{
  "train_examples": 39062,
  "spec_augment": true,
  "targets": ["instrument"],
  "num_classes": 13,
  "depths": [3, 6, 6],
  "optimizer": "muon",
  "adamw_lr_other_params": 0.0013,
  "batch_size": 64,
  "lr_schedule": "step",
  "warmup_steps": 2000,
  "adamw_weight_decay_other_params": 0
}
Rows from block 5 of a small sound classifier, named by matrix and row number. Rows with one number belong to one neuron. Each number is 500 + 25 x the weight over its row's rms, rounded and kept within 0 to 999. All counts start at 0. Numbers have three digits each.
After each neuron's rows are labels from the 100 clips, of 14976, where the neuron reaches its highest value: "strongest on" is what is common among them. Only what is clearly more common there than usual is listed. The data: synthesized solo parts of chorales (CocoChorales).
# fc1: MLP up (model.blocks.5.mlp.fc1.weight, 384x128), inputs 64-127
# fc2: MLP down (model.blocks.5.mlp.fc2.weight, 128x384, transposed), outputs 64-127

fc1.183:450500500500500517589559500517450500487500529500508500430500487500562509527477500500500500490500473523466500500500444500534454500497490450520500500500500507500500500500491471444500571500500500
fc2.183:500479480500500494489533501529445500500500487559500462509470500518461456500500500536537500547500500500513500500514500500500500500500500500500500500500500548489500500504545500579456522500534500
strongest on: oboe; note B4

fc1.295:500500500500500536571500500500500500473500500500500417500500500500500517540500450500500457500500500500500500500500410401500500500500500532517500550500500500500500500500500500500584500500500500
fc2.295:500500500500500500500512500500500521544500500500500500500417500500592500500500458500500500500463532500527500453500500500500500500500500580500500500500500537500500561500500500500500500500507500
strongest on: clarinet; double bass

fc1.362:580476500500500460500500500500469500500500500500500440483500500470500500546500501542500492500500500500500500500500500500509536494500500460500500450500500500500500500500500498500500500444489464
fc2.362:500520500500500500570500500520499500506506500500523500500500500500500511500500489500500500500500451553500500500536500419500500500485540482493500385500423500485500500506500500534474500500495500
strongest on: viola; note D#4; tuba

fc1.241:526466500466500464525541501533507455500500483500473500500495508500500500520520500516500500483500482500500500462500525500524485513463500488466557474500497500500528500496550500500492513500444519
fc2.241:500547500500500532552503503519466498500518500500500488500500521500492513500446460516500500473552500500500500500542500500500500507483500500463521518538500554515500500500549523500500479502500509
strongest on: viola; cello

fc1.346:475509500500500500500537506500500500500531471532501500500527526479549513500500549512488415500432512498487500500456476500458552511526500515500500476475500507499487427542500450500503500500510482
fc2.346:500500508500500500531498539500500500502500500500486500500500500473547500456500500500500516500461504482428500417520533500484500500500500500507515500509460500500500481500536493462465500496456500
strongest on: clarinet; note D#4; note D4; note F4

fc1.308:485553500500500500500500522500521504500500573500518466500500500500500482494500500445500488563453418500516449500500519478500485536500467500477528500500533469498500461500500500513500500500457495
fc2.308:500500500500542473500440500500500448489580500457500506500453500500542491500500500491500475500500434500500500546500500500460500500504500500503533500469523508549500500500507489481500500500484500
strongest on: oboe; note A#4; note C5; note B4

fc1.359:500466500500500480489500500500567500535500519500456434444443493500573500500500500500526500485500500543508500500500500540500523452500542470500500500500533500500439500479500500500500554500470500
fc2.359:502541500500500500513500500441500542421500500500500500500500445500500500500500538500525500489500546455500500500500500569500500500500500500563500509532500449500500500500547500500493500500500500
strongest on: oboe; note C5; note A#4; note C#5

fc1.291:460500500500523500452500500500500525540500505500500500500523430458448495500469555527508500500498482546500533500500515500489455489500500500500500500500511526476494500500500500500500500500500509
fc2.291:500500450500500500544500499464500482500535500455453500500500500496500500500500546500454500500500500508500500517500500517463500410500478546484500500510473500493546525500500500500535536530506503
strongest on: viola; note D4; note F4; note C4

fc1.369:455425528488497500494511500490556500500500500518500517483529500500535506565445500500500524479500535537524500532500532479500554500456483500500500500501500496500471543500500530500500541500502500
fc2.369:543536500513539484571500500500545500534434510500461480500500500524524500500502521494501500500548482500500479487457500552500500498500500500516536500513500504500499522542510500504476500500500489
strongest on: clarinet; note D#4; note D4; note F4

fc1.137:500500500532516500500500468500500500454445455521500490500500510510454481500503540500500514500504560500459593492500500542460500485515480500500498500500500462500500476500500500500483500500468500
fc2.137:474510500529500500508508500483500502480500464538500500500500500500492500534500500500500500500500506500500543500483445507500441547500500500500553500497500467604551470497578500515500500499500479
strongest on: viola; note C#5; note B4

fc1.44:500500500503500458525470500493533432500500462504490500463541500500530485500560444509478517500466500500500545500500500476500500500443500500488485500521508500500536451464500500500422565500443500
fc2.44:500500472515500500500500500489500500500542473527471500456500500482506500500500500446587469500500500500500498500500543490496500500500500500494500500436487500441500528500500526500500482500461514
strongest on: oboe; note A4; note G#4

fc1.263:500500520493519500501500535459500500477500500481500500500500510500500576500500481500519500500539500500519563483500500500513496527498500456500500500500500535500522500513500500523492430506503453
fc2.263:500531500500430500542511500477500500516500500500514457497500498504507518463500514529500500593503499472525500500500491435500500473500494463500500500499462500500500446468500475499582508474484466
strongest on: viola; note D#4; note F4; note E4

fc1.201:516500529500493500492528500500508492539503516500599500505500500517518545495500502523537484538522500500496482500500500500484469500486488493481487435552500500530500488500500485500446500500499500
fc2.201:492521500500500449482500500443500486500505500479471493500556500489532500440497420500500481500538500500500472540500522490483514531468500456470561488500467500494500500550512554537509478500535476
strongest on: clarinet; note D#5; note F5; note G4

fc1.36:500500500510500483418457500539537500500483409520500500481500500465513458505500432514484468500510500451503500500500500500455517510452500500525500500500500500465500526520500546500462500500475557
fc2.36:510500500504500500500500521530500596485504564500500525508472537464500500461500500522535500511517500500478500500463474491473500496500487500500510500484500500489500450500500525507531469500494500
strongest on: viola; note F#4; note G#4

fc1.151:500545500538556469500443539489500441452524445500480500488491500565500523505512500514516500485500489521472500500502569481481500517432493497473500441523500456500500500500500500484500539509500513
fc2.151:500508500486500494497500500500500514500599500500451500500500500498500472500510484492500500500500484517460500500500500500500500507466473546500500504456500437500444500516500502504500500500500470
strongest on: oboe; note A#4; note G#4; note F4

fc1.195:500554500537554500500500500518500546500547528500500500500503500459500500500424500500500427500500472500500585492559500500500500500500462566502500508500500500500500452500512510500500500500500512
fc2.195:500500500500525521500500500474545560580548500500500500482570500455491480517500500450500500500500461500491546479500475473500493500478500544500452500424500500500500505500500500500459500500500482
strongest on: viola; note D#4; note E4; note F4